config.toml
image_size = 16
vocab_size = 65
arch = "transformer_decoder"
mlp_ratio = 4
fused_qkv = true
bias = "none"
learning_rate = 0.0027
batch_size = 256
epochs = 53.5
warmup_steps = 2580
Rows from block 4, named by matrix and row number. Rows with one number belong to one attention dimension. Each number is 500 + 25 x the weight over its row's rms, rounded and kept within 0 to 999. All counts start at 0. Numbers have three digits each. After the name is the row's rms in percent of the matrix's.
# v: attention query, key and value (stacked) (model.blocks.4.attn.qkv.weight, 288x128, the v third), inputs 64-127
# proj: attention output (model.blocks.4.attn.proj.weight, 128x96, transposed), outputs 64-127
v.0 093:506496501489515486484500574494494505522484438508481515500522490550509568492510513507501489529513490508501482442506488498520459461486461486511446511468525494542510453452441538461536506500507478
proj.0 102:510539537493509520530477445510461533513532497513505503510501479512493508531494468522532510477510532534491515531513520515527519547484500451502534494535521539513459509527505485505486484481507497
v.1 102:494485505457497495499492508527463501478520468524465496516484531506542531481516517502527487494484500529507494465516510528515503478522527539512457503498506466499514513498533503461461500526475512
proj.1 098:487456487501501471503463463489512530525483477501543518496534496477461472539476495525483502490520467440488543493521498458497484528473530522499491496497530507548508491505466458518497465541494480
v.2 091:496489495507465445486496494507510488498505504486552512509476471514541472497491489506492499544505498485506539460446475476499478502464541517548530482518500449486493516470511509509508498520505528
proj.2 106:465463503514487499513518501511460503504532499519468455520489507453437500518498491493479502487519448515530486531522493468522505469537531537446483480448467499503488491529503464489519496496496468
v.3 103:475474521514483514517484529474521493519474467456501514451483519513500508477451508472469519509491510551508430519506508512487481524491510475480493480498504505505496511525485538490498475511532478
proj.3 100:511519481458480464439532507473525477523502523513492507484485497531510545490513506496535494483477472500501525489491504468538509495455488495531540489516465518471521499477538532547538496507469483
v.4 103:566526442471484502485526526502518542502476491528484557497512479496506502514474510470505523526461514483491541455516480495518484499513554468488470494496446516519508469493506535525486461502466479
proj.4 106:456485488500519466515460481463504482504533450514534511530468513530523486514499439509484509477517507494503492533497443490500533542543455530485510502476519515531495534481481530476525492449499480
v.5 093:469469462477515516506480476529466510528505456508530510501487515489538477526467487504524513474509528558533460489472468515470502511500534470470529480523530526514552481490534511498514490520499518
proj.5 098:488514501558481433501487523498473478489473523491489515516452469487464470464502453500518454524508507445518493487481525493508467540539519532508480537502493534520466501544481500500513514482478526
v.6 093:513513457530494479496505511487490512490481501443491505530499502458510455530532486504482464511447541493490471496512544500475492497453520470515485531524534522549479496466475471525454494494475486
proj.6 106:483527559497438476503487473517512482508534508450512506507515470488541539492496518489508504531514433466530514465487486467552547523503495513476509492483518475453507504556490517494504500521492508
v.7 094:539536484479518475487448500470527498519505494510473483502520484465527491501494470486517491506532539483526446527485525520479477535513493473467526505477501455531533533496527499490554493466517527
proj.7 096:506481515515498547515480521469516445496499468461530482450509488481483509520516497508544528475504479495509526501520498484513562498489512535523468517505502521492513532548497527507433489510489513
v.8 111:527523513529485464518496480524490484541502504472492481519478499519540496518486470474494477426489521520508507530519505493495529524458512449525482507479513531531497462522524517495460534536501495
proj.8 112:494516497496518521494518504445525534480469500500476480530487448513480475467515519519518507524464505493507517493506481478501515504544541531523510469501472496532525508509524520495511453455527493
v.9 102:471524465537511525537458549518474535501493505429539502514496500499467512487466500540479540477514517498460511508550488487502478492547466482514498505504510520488511494466477471499476496490491533
proj.9 102:540522537503514469506511508465493485534497498533459513486468530487536499495498533488483481481493473492555450511468531546474513482503545480479503512492492528550474494517523533490497506466503518
v.10 090:466542482489502511477520534519549514534483475495506495456478547490536493521466512511522509504538488506515482507518463457493561486497527473463519513481455519481480504509496500486524518502482549
proj.10 100:516502529551493502497481470477464485483502504493485465472508448527472505509483472466505526483519521467487544499494496546509458497484489531492506488479509497509522523502475466520478458498508520
v.11 101:502481500503509503523503470485496481483503531519472517500523479515486502440513524513495485496518478496460520513471501528468569486519491511522485476510465531497439485484536547479490459470534466
proj.11 101:494553487458486498478523519537481530492451522550483504527461496520523488543504492504487512503457509506538461454542513485523470483501489498501534440511534494497502514508486492553495515526545453
v.12 104:511469482499465514545494515517522509516503520552516476459481522544515519508465528507466495510517550507495479500446494476511486552535498507500491479458464521518499518521498494454494492509515480
proj.12 107:475520510474504462529506470540507510509515441512450485510539440488462547476534479532497496491458508477454522480497522490527482485451494475531502485483501490490538492519485487504456507494485475
v.13 096:483507518519492518482520505448528517448484508526515482496526517487430475488475490496479501503495509472528527523519476487463493524501495438482443456526527485534514519506484473483517533507501491
proj.13 101:526523496523551497471483538559492502535479509481504555478511473473509474495503480491524537522545446493512474463522494493530496514473479507499516526486484481488476492518519527497499513450532473
v.14 096:491478508480482506478517476493523500499457476493495513495457501513520539498501538551477490509545458546492504488513444476483510539507467477569490473475496482519486490488519491507509477501498495
proj.14 099:472535512504504468484480534499453491490525490569504518483527515495504496510518498447480487502513505486510505518465554508515485465506517495501482546514503475485525516519536478433515488528543489
v.15 103:501478483518447470490476472500470472509460514493521476523460525548474532486542506571511522538467525504478505514543493514496505481547468513520499492507467482487475472487488522463501508550458491
proj.15 101:526492545512505505459502474520513549538511465554472496480515547465467496523526462493493516510502491522467504480471510484474512502507507510502506511468509521537498501505527474525494564499530486
v.16 088:514513499499517505541489466543468509490506474521487480495516479515456453494480518474505549507465522500529512520515465479503542468531452530544484533496526509474507510530517523483461536533494504
proj.16 094:511403463490528520487494492523516461489498514494507506515472532517507520476503486484495475492512495537502481509485497485515510502481493508509493477520451429487457521507461515491480479478515520
v.17 095:530491488500517483508504537516507523460529520510508504474502488499530508511478509514528503440495489443473505525476517528539488471487462540484550493506480530517479525502503519509476529498532507
proj.17 097:491511515509493556476489481522526468520475484486492511551496490550470461502525548459495512474498518485510520475528444508453531495485512449492491503453496480479521470500487444462516532513517506
v.18 091:538512535467512481489493517496503533482467544515493535494512506525490469510538509503478486521527501497491462529538534508498501497494487509472457418514492475505509447498510493528528502488503515
proj.18 096:514499429535481545516511501533485529515521463494496537513498489472486531469503483499529499487551471492512488470497470479484493491494518520494498554481546487472497529471501472489500468498558497
v.19 106:496498501509541499486432500536533526500471456458503524485504521551466482489513508439510509479487507500521492454506508556515490463483502498499535533538491505499483513536500520506491497510551449
proj.19 101:501482488486486488489550475513490540460552523530512470495479489531501430489445519511556495537492517491516483530503463495498505498499471475527549568514526502483455494518528454518502511504463478
v.20 104:504477534512495503489488512524544514469503511487509497482552494505466513485512466533514467493475459510496512474480518499515514493514540453558456510521505493492507486415500504542476462491541489
proj.20 106:493495507516454460542511471505444428470515504525449464487471473465492492513510505493500524508501513499534504497540506510522508528482497518467541546514508511478501557532530494501511522484478496
v.21 101:489535545474497504464549503500508504511534507510515504518495506476542486476476529451470525487496486489509512533461469540467488526493485498470479490477513526472521465547471486490492449525449493
proj.21 111:455491489475500491510467487454494477542511487458504499488474488487467475482509534507513488527566494521489509484513520487502481496463528470516522492514475453514519539456511476476520542520511523
v.22 109:488491447469509473491484514488506508498567493537537471531496499493485508482516521505483512512486463525471489495492493451513480502474472505517468501532467483480542486508497544484522533490531543
proj.22 111:525507546545514516545520483476491511461437497503482539494504486489507498500500504545504482475516457495505519527492472505460510496507515503490504472534496508474501543479522494439481480551516448
v.23 098:534471537507509494524500472466472468501467520523532446505511512535466498492514494462490486513488523527475485548491519483505487478525502470522484539503480506491445521526495439495499546495535493
proj.23 104:470490508503496452483491532499511485525548494484468520537519455456516468483498527524530528493512526498472494480527485502493503531497452540514517507490469485548508513460528515481500465537522490
v.24 092:500492524482547531514445493471507487511529513493507532447544513505459492488548523531503502487475506488487572517494501503503526486488498514533488489486520504497549469469463485489481490467500525
proj.24 094:528503473491461517482511488475478547499503473475531497522492481533514515522473488534487473526529500518510469441518495508477481515512535493517459505474483490458484507516565496501541484516533452
v.25 099:550499448551490456467511524471526517525481504538500471493486490451511504485460514497480519509545505509470494490506496513527511514498532460466559496470507504553495503476532500513493480555520478
proj.25 105:517489538473521470517484475519487470481489482474504461490530490526480489544537506479480517518448506529526494532492521492461490530461478499542480503478486540509489523496507501499452502475511506
v.26 092:454479486492525495511484547509505489462502512492514538473451529484492472502531466531511533511495513486510507508514498519492499487524500519506484489443502470498538486489521515543510489515517497
proj.26 096:574511522485483508522538481484493567495497506486489507527535539502493525541501504522488434508534510509502466514537492482510517496512475502496534538506547513487457475490508477456530513512542500
v.27 114:531495514497557518497447483490489529485480510522508470537458484519521536527516471469516479488470524494502461527501527487511513488489536486470554512510488504501499528503488491486501501451513520
proj.27 104:485463522491450458546532533508453488488555510460493530490468495521485497491486500515526519457512514519459486503484484506455530511508480504505464515451535535493466462518498502497538492520520490
v.28 091:525504498472563462485481520517519467470502487488479531504476488470499522505517507525526529480497486511513501490538527487517453534486496470487504467490491494518540488444483499455517488507505507
proj.28 098:522538499530524512559522489511498500528513507491489484488487445532509459467497521491513517532570482515508479470502501554513524469525485480476466500504549507526527519483516490534522521501455513
v.29 103:561474460487498500524507522544526487534501465436465497489480520509531492495466502479515563488525527519493485507500483511473471534507520487452544537470510541527489494498479468525523520507512516
proj.29 101:489476496556475465504535450486506509503549503507541522493515505524505493489510497509465472495501514444501500534538510514518494501510503494513475477528489485469512499464470530517509515446503515
v.30 091:472507536508472495479490480540457504543525473518547464497509502518513486490543470517512506496549510466482519507506500514491529481525525521516494454471485482489524490524500531509465491499464496
proj.30 096:557523485531496520544505497467507547484527472488498500529453506490463506503496517490454504506482500538487523482467530521536489487538478541478547543500491518541503483458481467481492518490476545
v.31 091:499489511513463485473531495500508517522551492486489533470549509503534473520491464506473488460473530497506472491504489528477509553519538526492496528530489492522491529514465514487489503445474500
proj.31 104:468488537516523512436468514495544509481473492480527505494440490484469505478492518481536444521484504524504520474485505491516532445476486509462470544516558504486531452501521480500536507492491548
v.32 094:470484504498544533504540447480510544473491544489488500534512523463547512517520510451521490489519486504488479467460492494514465453490488473518500503500521524509493502503540495512554493459517494
proj.32 098:488513484506505507481485526503484493508520543489480534487528534476501497517504493496490495454536540467503502473461490528432523523504476453468511458521478495538520526520510463511528447493484473
v.33 088:482537492493473508485537465500507496486506480484487522523501472513501494502494511501501494539506524486500495500524507519543528510505492520457493533521499541512505484503494471515442518474552538
proj.33 099:496504525457493477521447488483475491500527469485510476514488559501502528539505441465515483532528475478492464482493527529523478521507492481473568494469482492497493531502486518508508494493469496
v.34 096:481485492469505528502565507484496478498487494544519527529464497500486508462469527540481472487493496491514511488497510509500507521499445500528523496530488471468491489501459515519493472494484481
proj.34 104:499541498523515456520487504534492504491518497506566496483495514490471537500531493465521493508481478531444545458503502498511457464508532495525509481503502512513470532521486444516489517502469506
v.35 104:529464499478535462493487529483495519495473470516494529492523504491489536490478491478515451512523490498554502517479490494473507491505497511468540501490506498465492522493515504483497503526536540
proj.35 103:500495474501501516531489514466500509477508529459458505488474509510469511524490517501521517486474519498534476493507452522488483515511505471493483519539484500469476467501455467525474507488494492
v.36 098:497532472554475490523505496490487539477471473511524502489494495481505499502526525521530520500484502500504501531530480496506505551470493486517530524549484469513508502517461533470485521475489487
proj.36 089:485528525539530455467468464496525455496499489495497539512495512483521476482504496489557534489536545497512489452474529483478514415527480543517480476498489518474525512483466510520529527523516480
v.37 102:496488460497503493556527514480483497512454512551474464500460499500520522541531512467532503451510519503469551491485474536507511541512472453547497477508500509503488526487444498487515510470512492
proj.37 097:499544491519521457514534521505498488506495497458511486497548474497510531512493532489508542516482505516515441508526505509474484464503504465471497518533506487500507496484466505519486466522545489
v.38 095:471511500531460494492472472494452541536462517540503466479476491507477534528497481481495521468474489525482507506500539494483515508508483498554530533484560526504465517522467483543450498488526527
proj.38 103:527490528472490488493511482492521502504547500531483468515497527473526502495481494518488461492522496530428497485486464532504498485494516510489507495535471530496490470525494506525530480521524473
v.39 100:517477485518493513503522545489471514545469526459484520487500517516540508474492545503533526514511484450501522488472534525504552542461479499483498524521510490466494483486502545469515505502502485
proj.39 105:511516487499485424526499500512491494506510561541516504521480492495491461525513474490503466516486493524494508504512446472479522458507483481492530521504485499486473544509487452532482494500483492
v.40 097:531447517513451478498483484500521506483455488470480505486497456480498514504496520522481481491511507506457512505528493554471528451517504547467500490539526488507532495490451508478455495488536501
proj.40 108:507526474502434511479476482494469476473533518551518514493500541504518507487519537488514514481505479509545448504502500444512476522443527514489517512456539581469517497487488501552511489534467467
v.41 102:492485541524504493492512532507494533496556538448505494501452510519504486548489493475500464466527432480532503492479499520515475463516504491482451483478522473514525492522503485510519488512516512
proj.41 102:480489478449486506470551499529513473510480485488442500494506515489495521538541486479478485484515513472473503453509450495449527505506503540496500547533499525453528508477547479511520503500519523
v.42 098:513500498482486546490534458484525485548495520483535540537524491461558480507467520470491522497509508499529473486507498499521505508483528513531480509474501521457535510501495489486492455483491501
proj.42 101:509547484515471492526455471479512492495465507467469487469464496529529526433504532501478498525462531512515474506470504530486515484469519480495529490506463514489515505535531519516551498519473515
v.43 092:491466484476497486490514484491452521491532517479463494474541515502550490485480542478514524508492536525504483501519500492471546513503527522500513462475480489543508519487518484477483519457488478
proj.43 098:508489472500498520480477519459488529517473488532483504484465489513502453526500476493498508515486519434528486568485458485502552502532476505479450513523498501502526457487487488535536490513515511
v.44 095:480501526527511546525550531515486488513511472529527487473491469481530511499507541514460483483522529540474490509492532504527509546497481510499509491515541503502531477532498475510512487474506484
proj.44 104:532543511554515496486495527476503459498479514490443507520484516482478560529484472530505502531471487462519523490529478503472461489487504483518458497481531495524466527518517522524495516498498511
v.45 094:474513475462493483437490517511559531485514533503526517514486471512460468486505459493556531495486481496510495536523514480498511458500497486539499508525549535487501500484538495515517471516518484
proj.45 094:498506498533485523490546521507505483463528466520523507515498503480509478498476506512488467529463515521499465512549503555481529533528494537450498490529487491504508543535471485523491492527480487
v.46 093:530511510486425477544514489473497526501539502514468478481536520518495495537558494507522521512488482499509499452473536455464455519512526483507555541514519545501501499530515488479455468485497478
proj.46 104:485512485497484494494472499508527511498443514505541481567513524517525515486490530537535510453492466509482477524479487500525518498496496530472453510462419502476523548487570508525531526506491490
v.47 099:493498519469499489519497513503484488498527518490503513532460457460504501505496518496535553486517450483542498513485532494486519479525545526547523445516521506487512518479493529514465508497454465
proj.47 102:512502479521512508553506488501497489460519514500510451493513510555500468517516523520517501503492560524476467457498517474515532502514527495487510504488469510488506489467505476536524506511526527
v.48 104:506523503460513525512485503487531485516484534486494503492473525548460527525488545534533516498495460504480504482487499510533513505481499484479496476476544480449534533474480477511478539511524538
proj.48 097:448492517559516499462483498518513455485478462496474494537514489493531498505508478498481500517481502460506498499501492535504449486456454523517502495474461508513502507517512491485527486481505465
v.49 099:447548497501540463501530562484465486503495456478502522516501518523483512513479551491496510532446505521515474474521510480477474527506484525491560496529477477463531516524503478489513458501518506
proj.49 097:500488480482448506490501460509507484476517471526456446514514501458514492496515513532463538489511502496529523488496475448484513519514548512478477546476512519528505533461487503511466494485467499
v.50 096:506502512509493506459536489458502460484513536523470526522525519492440502472520473505498530518465507476482524486519530528523475488496504487531490494490524522530467460462502486504523499507526490
proj.50 095:501465535492492493534509465519482513506504430470495490482472466479500496487503494523436497486499460463487490503505509490487472527532470466484471482467505519471511520524538518498525529555551520
v.51 107:481479514518505473448488497506508467498547498502520489484506507533530511525501468527521466518448470481486536535448521482471466502469523464475488524462520495506537462465523505523548517474501503
proj.51 102:529527471494559456504503486495477546497506473491541490479532516536500498459493540505510541494507505572493502464488489509468485480529517474567482489524533493506462516506497496516487483493497496
v.52 104:519549483491465466557531526518489510519500458529480478530444463501532534507495492513489536514487502489496453507509494508537441519525526511550498496473427491532478533507477470521517530531571495
proj.52 098:531487493522493510480497516513480514504493517503464531487509526505487506521492488496530479459511476496509571528502505461459486498483486503466496520489524556487501477513509494488533489525489497
v.53 104:506525466526522497475491494547498504521492496530500506471473489530485501469496483537499525484505462505467493487518497513571480536504512461508509492498465545512438504508498452474484531546520481
proj.53 096:510456504514518513541442504514525471487540528472483481472490509426510484523533518481551524535550501507518491501503505456477547486476477517483501549478499491497507476540549499486532515477501517
v.54 115:502547504492516451512510505515517529477503482510486533513484526502478518503489495524488546490495517474516525544480481462548515498564482508487555498487437499507472517464512540494520482501453489
proj.54 103:514518486514442486499502519518470441522502531425531483487507517517520540467486503477503458550472486461531481501473528508492550517502540482516473444525518515504545470498474506463527500490452513
v.55 101:502497545450514517501464511462523507463514507510517547482490525527467493477543489545506453505529427521483492482491520480470502456509472495512488474540465492460512467515556463499509461510525499
proj.55 103:473477464555500483502462483484466529522474502498456512492510509484543490518449508487453512523496538448514534524446481518528491531517523518492461472519530528563518518508480496506552553464486519
v.56 096:492499492496529537528469515531459506522497523520575498523501488537454526503537507470534501509522481496492495535509503523483540485507471524469506527491509490511539502471481476470497522491516450
proj.56 094:523524546486503524497514483492550536481474485504516498542508507500537510548488512509486455536528436507522530528459497466539502514492540496458499485487486495485518573508533474522522459515469538
v.57 102:480528486482523485507502488486504475519452522541503459498473506466479516494504558455474503518496506475526516486442529487495509520501499478532471470517521524532442495524516494507475474479451468
proj.57 095:560499540500472503511507539482521499488534497439512499519529477525525512525515458524530528493511466521481525496490452507477471499510528499491519493465496466475532490523530475455481535494526535
v.58 100:519477540492482472503495488491521507498491451520502498534517445512522454541479453554505508475506497474497515517460515488530495524467512515481514488522505475495537532529500525493464503473488484
proj.58 102:498506512488491484519552470529475526570517518515508516510499551492480493489514493475500502513506486487499488510513494528488504539527501460544489503513510468521451521512468466535519496489517476
v.59 107:520489507483489513487447415487495505500467487496506472556494536520519467537528529486536534529503524517540492511515472476473490453502531525470518497495532499517517528529520481490458475542496488
proj.59 097:517455487451495498515540524522537522483502547543512496517478500510487512486501522496490476516425495495512491479499486510548501491494533454498481485476518495459497465493476485538519521481532496
v.60 110:502484532479503508515526470475505492526481485497507469516504487517511486501552437460479457479517474482501510510493504501502513519504441473487540480506498496490449548468508497510487497498466491
proj.60 104:514497446494465518443525485492522523504504463514498538482500524529437474511455489503511467529482528504504508502498512504513527479536507497516481513498492518511551459528529500458479531516505510
v.61 095:516453491523493555491514495459487491526504508507449453523491534548517505482486500478521512491530479501469535486534521456457520483503499454480476493530493494516495506512477473462540511505505489
proj.61 096:474485508472506475522490476484499511494478522498507509509497560497464487532531494494476516547498494518519473519506511558498449480513532477509516486469507486485496514514508524508501515515443503
v.62 098:513508542473468509498526533502545489525464512521461530492488538519532531491512494487462495468493514476472455505461535497515516517497498525451468498483513481529504492500485503506481478501490515
proj.62 097:521506496531523493527517492472505496475501483457499476483499534530530496480496464509523492532518527529475515532475520542491516496523507511534479520491482478501477534468500530504484511492491499
v.63 102:518494509506527508502488456485500530500496466491485498538502504483501518515527501506484520537508524502499471476476527508507449541484458504550526498504456461544484471532515505486515483461461458
proj.63 094:490515453543477486515521515474460484498486539515479506483465512544503511466464513505497483470538473491542464521553484503493506511515489527475488530483500465483475524495459477524513492517554534
v.64 108:512525501478491493503496502450478510498485516520527455510494515493517454494523500510528531522494551528528482524501491539470532571491538489466473460493528530526498531508504467499470478503516479
proj.64 097:528511497506499494519511500562497461483551478514503502495537511508463522540469490493492492507499453514459527420474482478504478509487448494484502467516530541492500533506568521499512462517498489
v.65 099:490476490487530510522480483511523542454503546510484496459508532497501542497491504518498498504508500468429481524502533511485533484503488534486465463529495516462488460497508509458488477449492542
proj.65 100:535518534533496485482472520499507491489481497457507501543502461494470553506500518507552520530484433499509501480486536520532470497504494497509472527510475455520505490491495511519539508452501465
v.66 103:534509535476474512496511511448500529519490536487521511506506478503519504556479506500460483505485495486504497463476474464479521480556483491517491475496479539440482570506512509502531499469509505
proj.66 102:491483489453522469508502506524489485476482430489504540498496510504483492479523474497487521497528508484503567513511534515494518515481526541504499514519547509496497482479497520437466503484470516
v.67 109:493466533515513490497488515506517546511510536473494524520487534493552523509510511485531459498539469511527504468500529485494524508485552498540508499528517552500531540465527497485477456513505469
proj.67 106:532480469531524543520471496508520497511493475494545456532524488477486493555482518474527481448495505475468522476528518513502519489535467506516484516464480514501474503514441451501447514493505520
v.68 094:495474439466523478515521455521504467530497529493524537523524486488500548484472486509527503518473483507481504465476466546483478497473525474496535493473508448545501529484534510523540511523487523
proj.68 097:511514545503523512499496523513481534468504513510475496490469506480448507448522527510534501517507530490493501511509506490466539469498509519528499470507457519456518497518489516500511446501496476
v.69 109:527493490497525518492440536466528472550463514504498445505503481514539475522492483504512522484538526479486476527553471457464531470488499505509461508501543512527497536528520463494517500473513524
proj.69 096:521517543511498486518542461577521503504511508533527505522529521472494512461504486466505494515505523541512539473453512488511481488524530528465535479559477519514488493468481484490539542570524481
v.70 096:528490510516506501513486487488484495483476506527549499471500526474514485492507483484491506478531478515533475503519469535497489490492463519538507512484525528454513463515476446489542489484495529
proj.70 091:419494504499486480460511524480518511529478515509512449537483486570512541555510504506518489525529510476466505484477500487490547528481526505473503468465488462496501521498480510493504533488463458
v.71 104:493528504511435471480463512488508519527454483513470463498487454498490532469510496518471485469526448499501488510497494488519552519496475493479516508499507467522485513463487555530461504531486497
proj.71 100:494443514498539536472536473488492503512502513481521554525479519479526457498467494492497514510519513513499460512505482491451499561539473499505541519510511517513495497506485495473507485431522531
v.72 112:527493489497501503501488483508477506506513502475461490516502488509500451480522508449514453514470572501497529505471456544463513485516528540487462510539504479524530529495511535507454501543527488
proj.72 107:518514532480506514485551546494479505487476479513484551493533481464509508517523549533489503498488475485513479476459498517547509467506482483467464460488474530518449452507503506532522499523535462
v.73 105:523503497491469491476506489485467503488539523481488492505521500502495553479531456516527477482491456471504522530496507499500444499505551542507511495508508551510519541487516459535584492452507520
proj.73 104:533501480509522484513509552509506534507524470500539496522534518524522509544508496499494523511513535508526469500470484454499511546478480476503529546495518433531470511538493538522459477526467490
v.74 107:472524506516498470522512470481527500543469515475458515506514503444490474551522544511512498530501505506531517530535493495538507489495515503515458482467488484541527470532568503537501452529488498
proj.74 098:519485540469490515468497479523457508468487521503488479486488485526498502493463513470546522470486500484534481518511519534500538497503481478504521526493492544513479493483483500480488536503490505
v.75 111:491490519508510492457502495511503495524509479487526534505499509512471517524516544502465467482500516536530494481488500513541483498525456455475494509509488499414522527461473513490483493460475548
proj.75 105:509486502514485502498505470489561472473512498492502474491535468531486504487506484525514525503490530509494510509520492481521511514475478535525498495482468513531524528514489518542480512514486437
v.76 091:501522514523498492506456512500507514476492467447471505534516501532472494509463509506564500461504553493509495503533504488475515468455517456466471491482494508540498523509484514490465522422498475
proj.76 085:516539475487535481524508537511486497482512546532487475498509497448524497534506484508461543523512521534507511498505469503528517494484500482548533494516479480522486466498507441486561481502541508
v.77 107:496542497486496550474486534521494530495485519504533525534480512466481488474531536487512494543468512524540504499505485504507495473488503496505473487474452455500499469530533479483526508497483519
proj.77 091:514424542476523495512526468512492490517489519529444481479518478499502494504467490503520473498478522448484527504542491455522461474466512498531483525505537489480504495521491548531499476464492495
v.78 091:550523500528535515498511515489488519507476525551521517543497465515468497478529533503504506455542462535504505479478463517524474518470494515501474459510505497492489473466490528504554477492552509
proj.78 086:512479516470518517511505492534531493473527486486484502509559511476490530529423482502490472472522537502515464523522500540487492498466528488477503465529491455499511492490489546474456521500463469
v.79 118:522545499518473510526521513480531503520478533521476469506451490514520488528462536476475507475504515511495511452481441511492517522436492527534490510513496481558458485512483470500529498504515505
proj.79 104:496479514481516548494527488499466514469518508478498533493554524499510519510498508554526498511521485474471474496537552498525477483516507475469511490513505494482547515499551468487496531516496494
v.80 093:499479508521493471558495525531482515507485506493470496527498488520478522453465464490477482512487460536464504566459498494499491494509513544523520506503489522440528546501477548494542550526536518
proj.80 096:540508555516531508473500479493531520451492511492528546515508469463485523525503541483522537507500517465553513514510494463485481490453489462508476499530485521496475474497537515509504516464478524
v.81 091:466499494464464524518468508485507520523513505545481486493525493475450542503483503526461495548509498451496440535510573493503483540523474519502481492501492447498504531493513529497544506515482465
proj.81 096:502478458523521436475515485460519476492520514463512535520487511521485472477531476503494494493516482495502489548494464501505474500514498481481469554532512543529503486476461539550518493476470511
v.82 103:439502564466465494517470481531454465485478497562489482459463468502462551477516500539481502483521477492470495508500523483509553500551493493503528487455475500514512476505516509455513530493495491
proj.82 096:485489493485524483484526519440552515465520508436522483528501520510531465541481509474491493502467543531509497490507447525494518504558523492489542491501527509462492513478523531497527484488446505
v.83 104:511486453504489491526484520500526532501533483516561548515497487483503472480523507525554470509514510504448450471496513531491479504491543482485550501521500508521549507479453522482510490504480510
proj.83 100:512467482494498470498514472512479484509489502520503468528511535483484442477517547493473515534503495498471516504492515472512495512493482538500510449512487486488461500483516491510508503501494525
v.84 092:477497533516483496526508553504512538485524502486485452485501516506495514506485503488534459444492488533529524449505451463518482483505533500511502509408495498507500518500495509504531529512515492
proj.84 098:519477497457505494457556555476428462509460568507512481489519476503499530519539510491494475546523518513520522476511494526470488511495478497512517484505477488498474539502486512514462485538468488
v.85 103:501498474520462536491503491564481501464467443518525511507495447498516547510512518515526439515471500491463495529541478519520484479512502486513492480493501499473474478505514509513529478502495496
proj.85 096:509472498477525485478518521474543523532494509481470466475506535537475462481493502523512507509482515472525507478498485504518498520531496517468500549557468481531512476470545482480504498494531553
v.86 097:513475466522523520474500513489505500488514479462477487520531511453461456505487495502455467548469509513484518505509477459499493477482482533490505528492490522524467525479494512524505514549498501
proj.86 094:509487465488482488505488517516492455492494557525485516539512524488488478482504465500506504438518501502446469467459485487519530551506468433525500524498495485505471484530529519489532502511496495
v.87 104:510497504457538522523482487535538465481501502478509487485516479480444488507504487505475504471482525509527571447491483465479478519478525544508504471476540479498514514505486536481473474478495502
proj.87 099:512552507525547481469507538522468510497515524533438505564532474549496488503482474432445542526531526492445492484488511510493507508487512516497489462521517505466524488490513490499484489530519489
v.88 090:519500488526437522546452500516446507508497495492531506506514476499541496523548515541535520489474473500534541481525517480477525491500502526436528530507455523490500525502509553504508541507505512
proj.88 092:506471516508500539464464486519489445508493463467502503471507491524473493519549483468454460534469431510500519500475518531506522467512534495514539517541469493509478506512518506527518478491513503
v.89 094:539443528497485480552465540489511510486473515467498473472440500507484502505486491483487531473517502466499502491467546526502487515508458517502523506484441512468452475510488488522539487498465477
proj.89 099:505536534535544526480513528509497510467529491448458487513490514487529514474476519487486440528553472519484520511525478502519523517515477525465514510470578475538508488491478494466482535505517505
v.90 105:522514507499570508523522513511516477494536506484530454503442520455526456549521492488513512446463492507492501553499512456509501477482454510496499490507496482483502525485474477516469542492471543
proj.90 107:537497517495500444494481500448512502556466481544493513527525496524514506472478471498500492505522477511489465477472548524484500516443504484502528529486482528452522530517505544453499508504543464
v.91 100:452498487489466486497522477488521566479511557535509478455480558483496532460495491523487477534532534527502451543522501476489478499481499486486556527482517505492485529533537480484526536493509518
proj.91 104:530488544526468483546500481510477450511503469530494502530473478558513498517543465530515532475471517513488535540511503510511564482509470523472543503502507515485474508469480495534497492476489552
v.92 104:490486510519501496500507463474459492490478463498481485454492521488482518509508464441464519553547522509454498503497483549519497491491506535477527498533528502497464519560521506529443497509515459
proj.92 107:530505462509471529513534488509490496448508513519511556511548431515482471521463516538495498500530480494494508455510489492492499478503493513517491537512484486490548515464518460478566444492484505
v.93 100:499511491520533512466507475490474505530500512528498506526503484531498491469495509511510516455490462489498520473503506524553505538482477553526508486511542538493512488560507525467494511555466483
proj.93 104:497488464502460507545482503502449495413514497482477506514523493497450512528529488463486447502480521519511483520517493477529512526494508476423467531523475503483453475498507518473474501490530445
v.94 097:513471508493519482493484511511470472485492503490472501510496531518504498492513560550515545515505523535509495472451489497513487458485533565481487478518523508479498487474521508488506491532522489
proj.94 091:482483529494495509478557513524532447470566479478545508509507494496502495476480469506502521518515493473478518515542505521481496503494492511518480478523489463475500533557499520502514508455525489
v.95 114:531512467451511482468525521493493513514465508535493480493486496469520474520467480527534515526560534449527495486545504518487480494493491515537500489476497530507476522475495439534519482537533501
proj.95 106:489484491498504473466493514479503500535482480516504555500519511476531507469498498490518530467470488523495537514514478472529511490505501508492531532516523478477516509495516482472534538526504487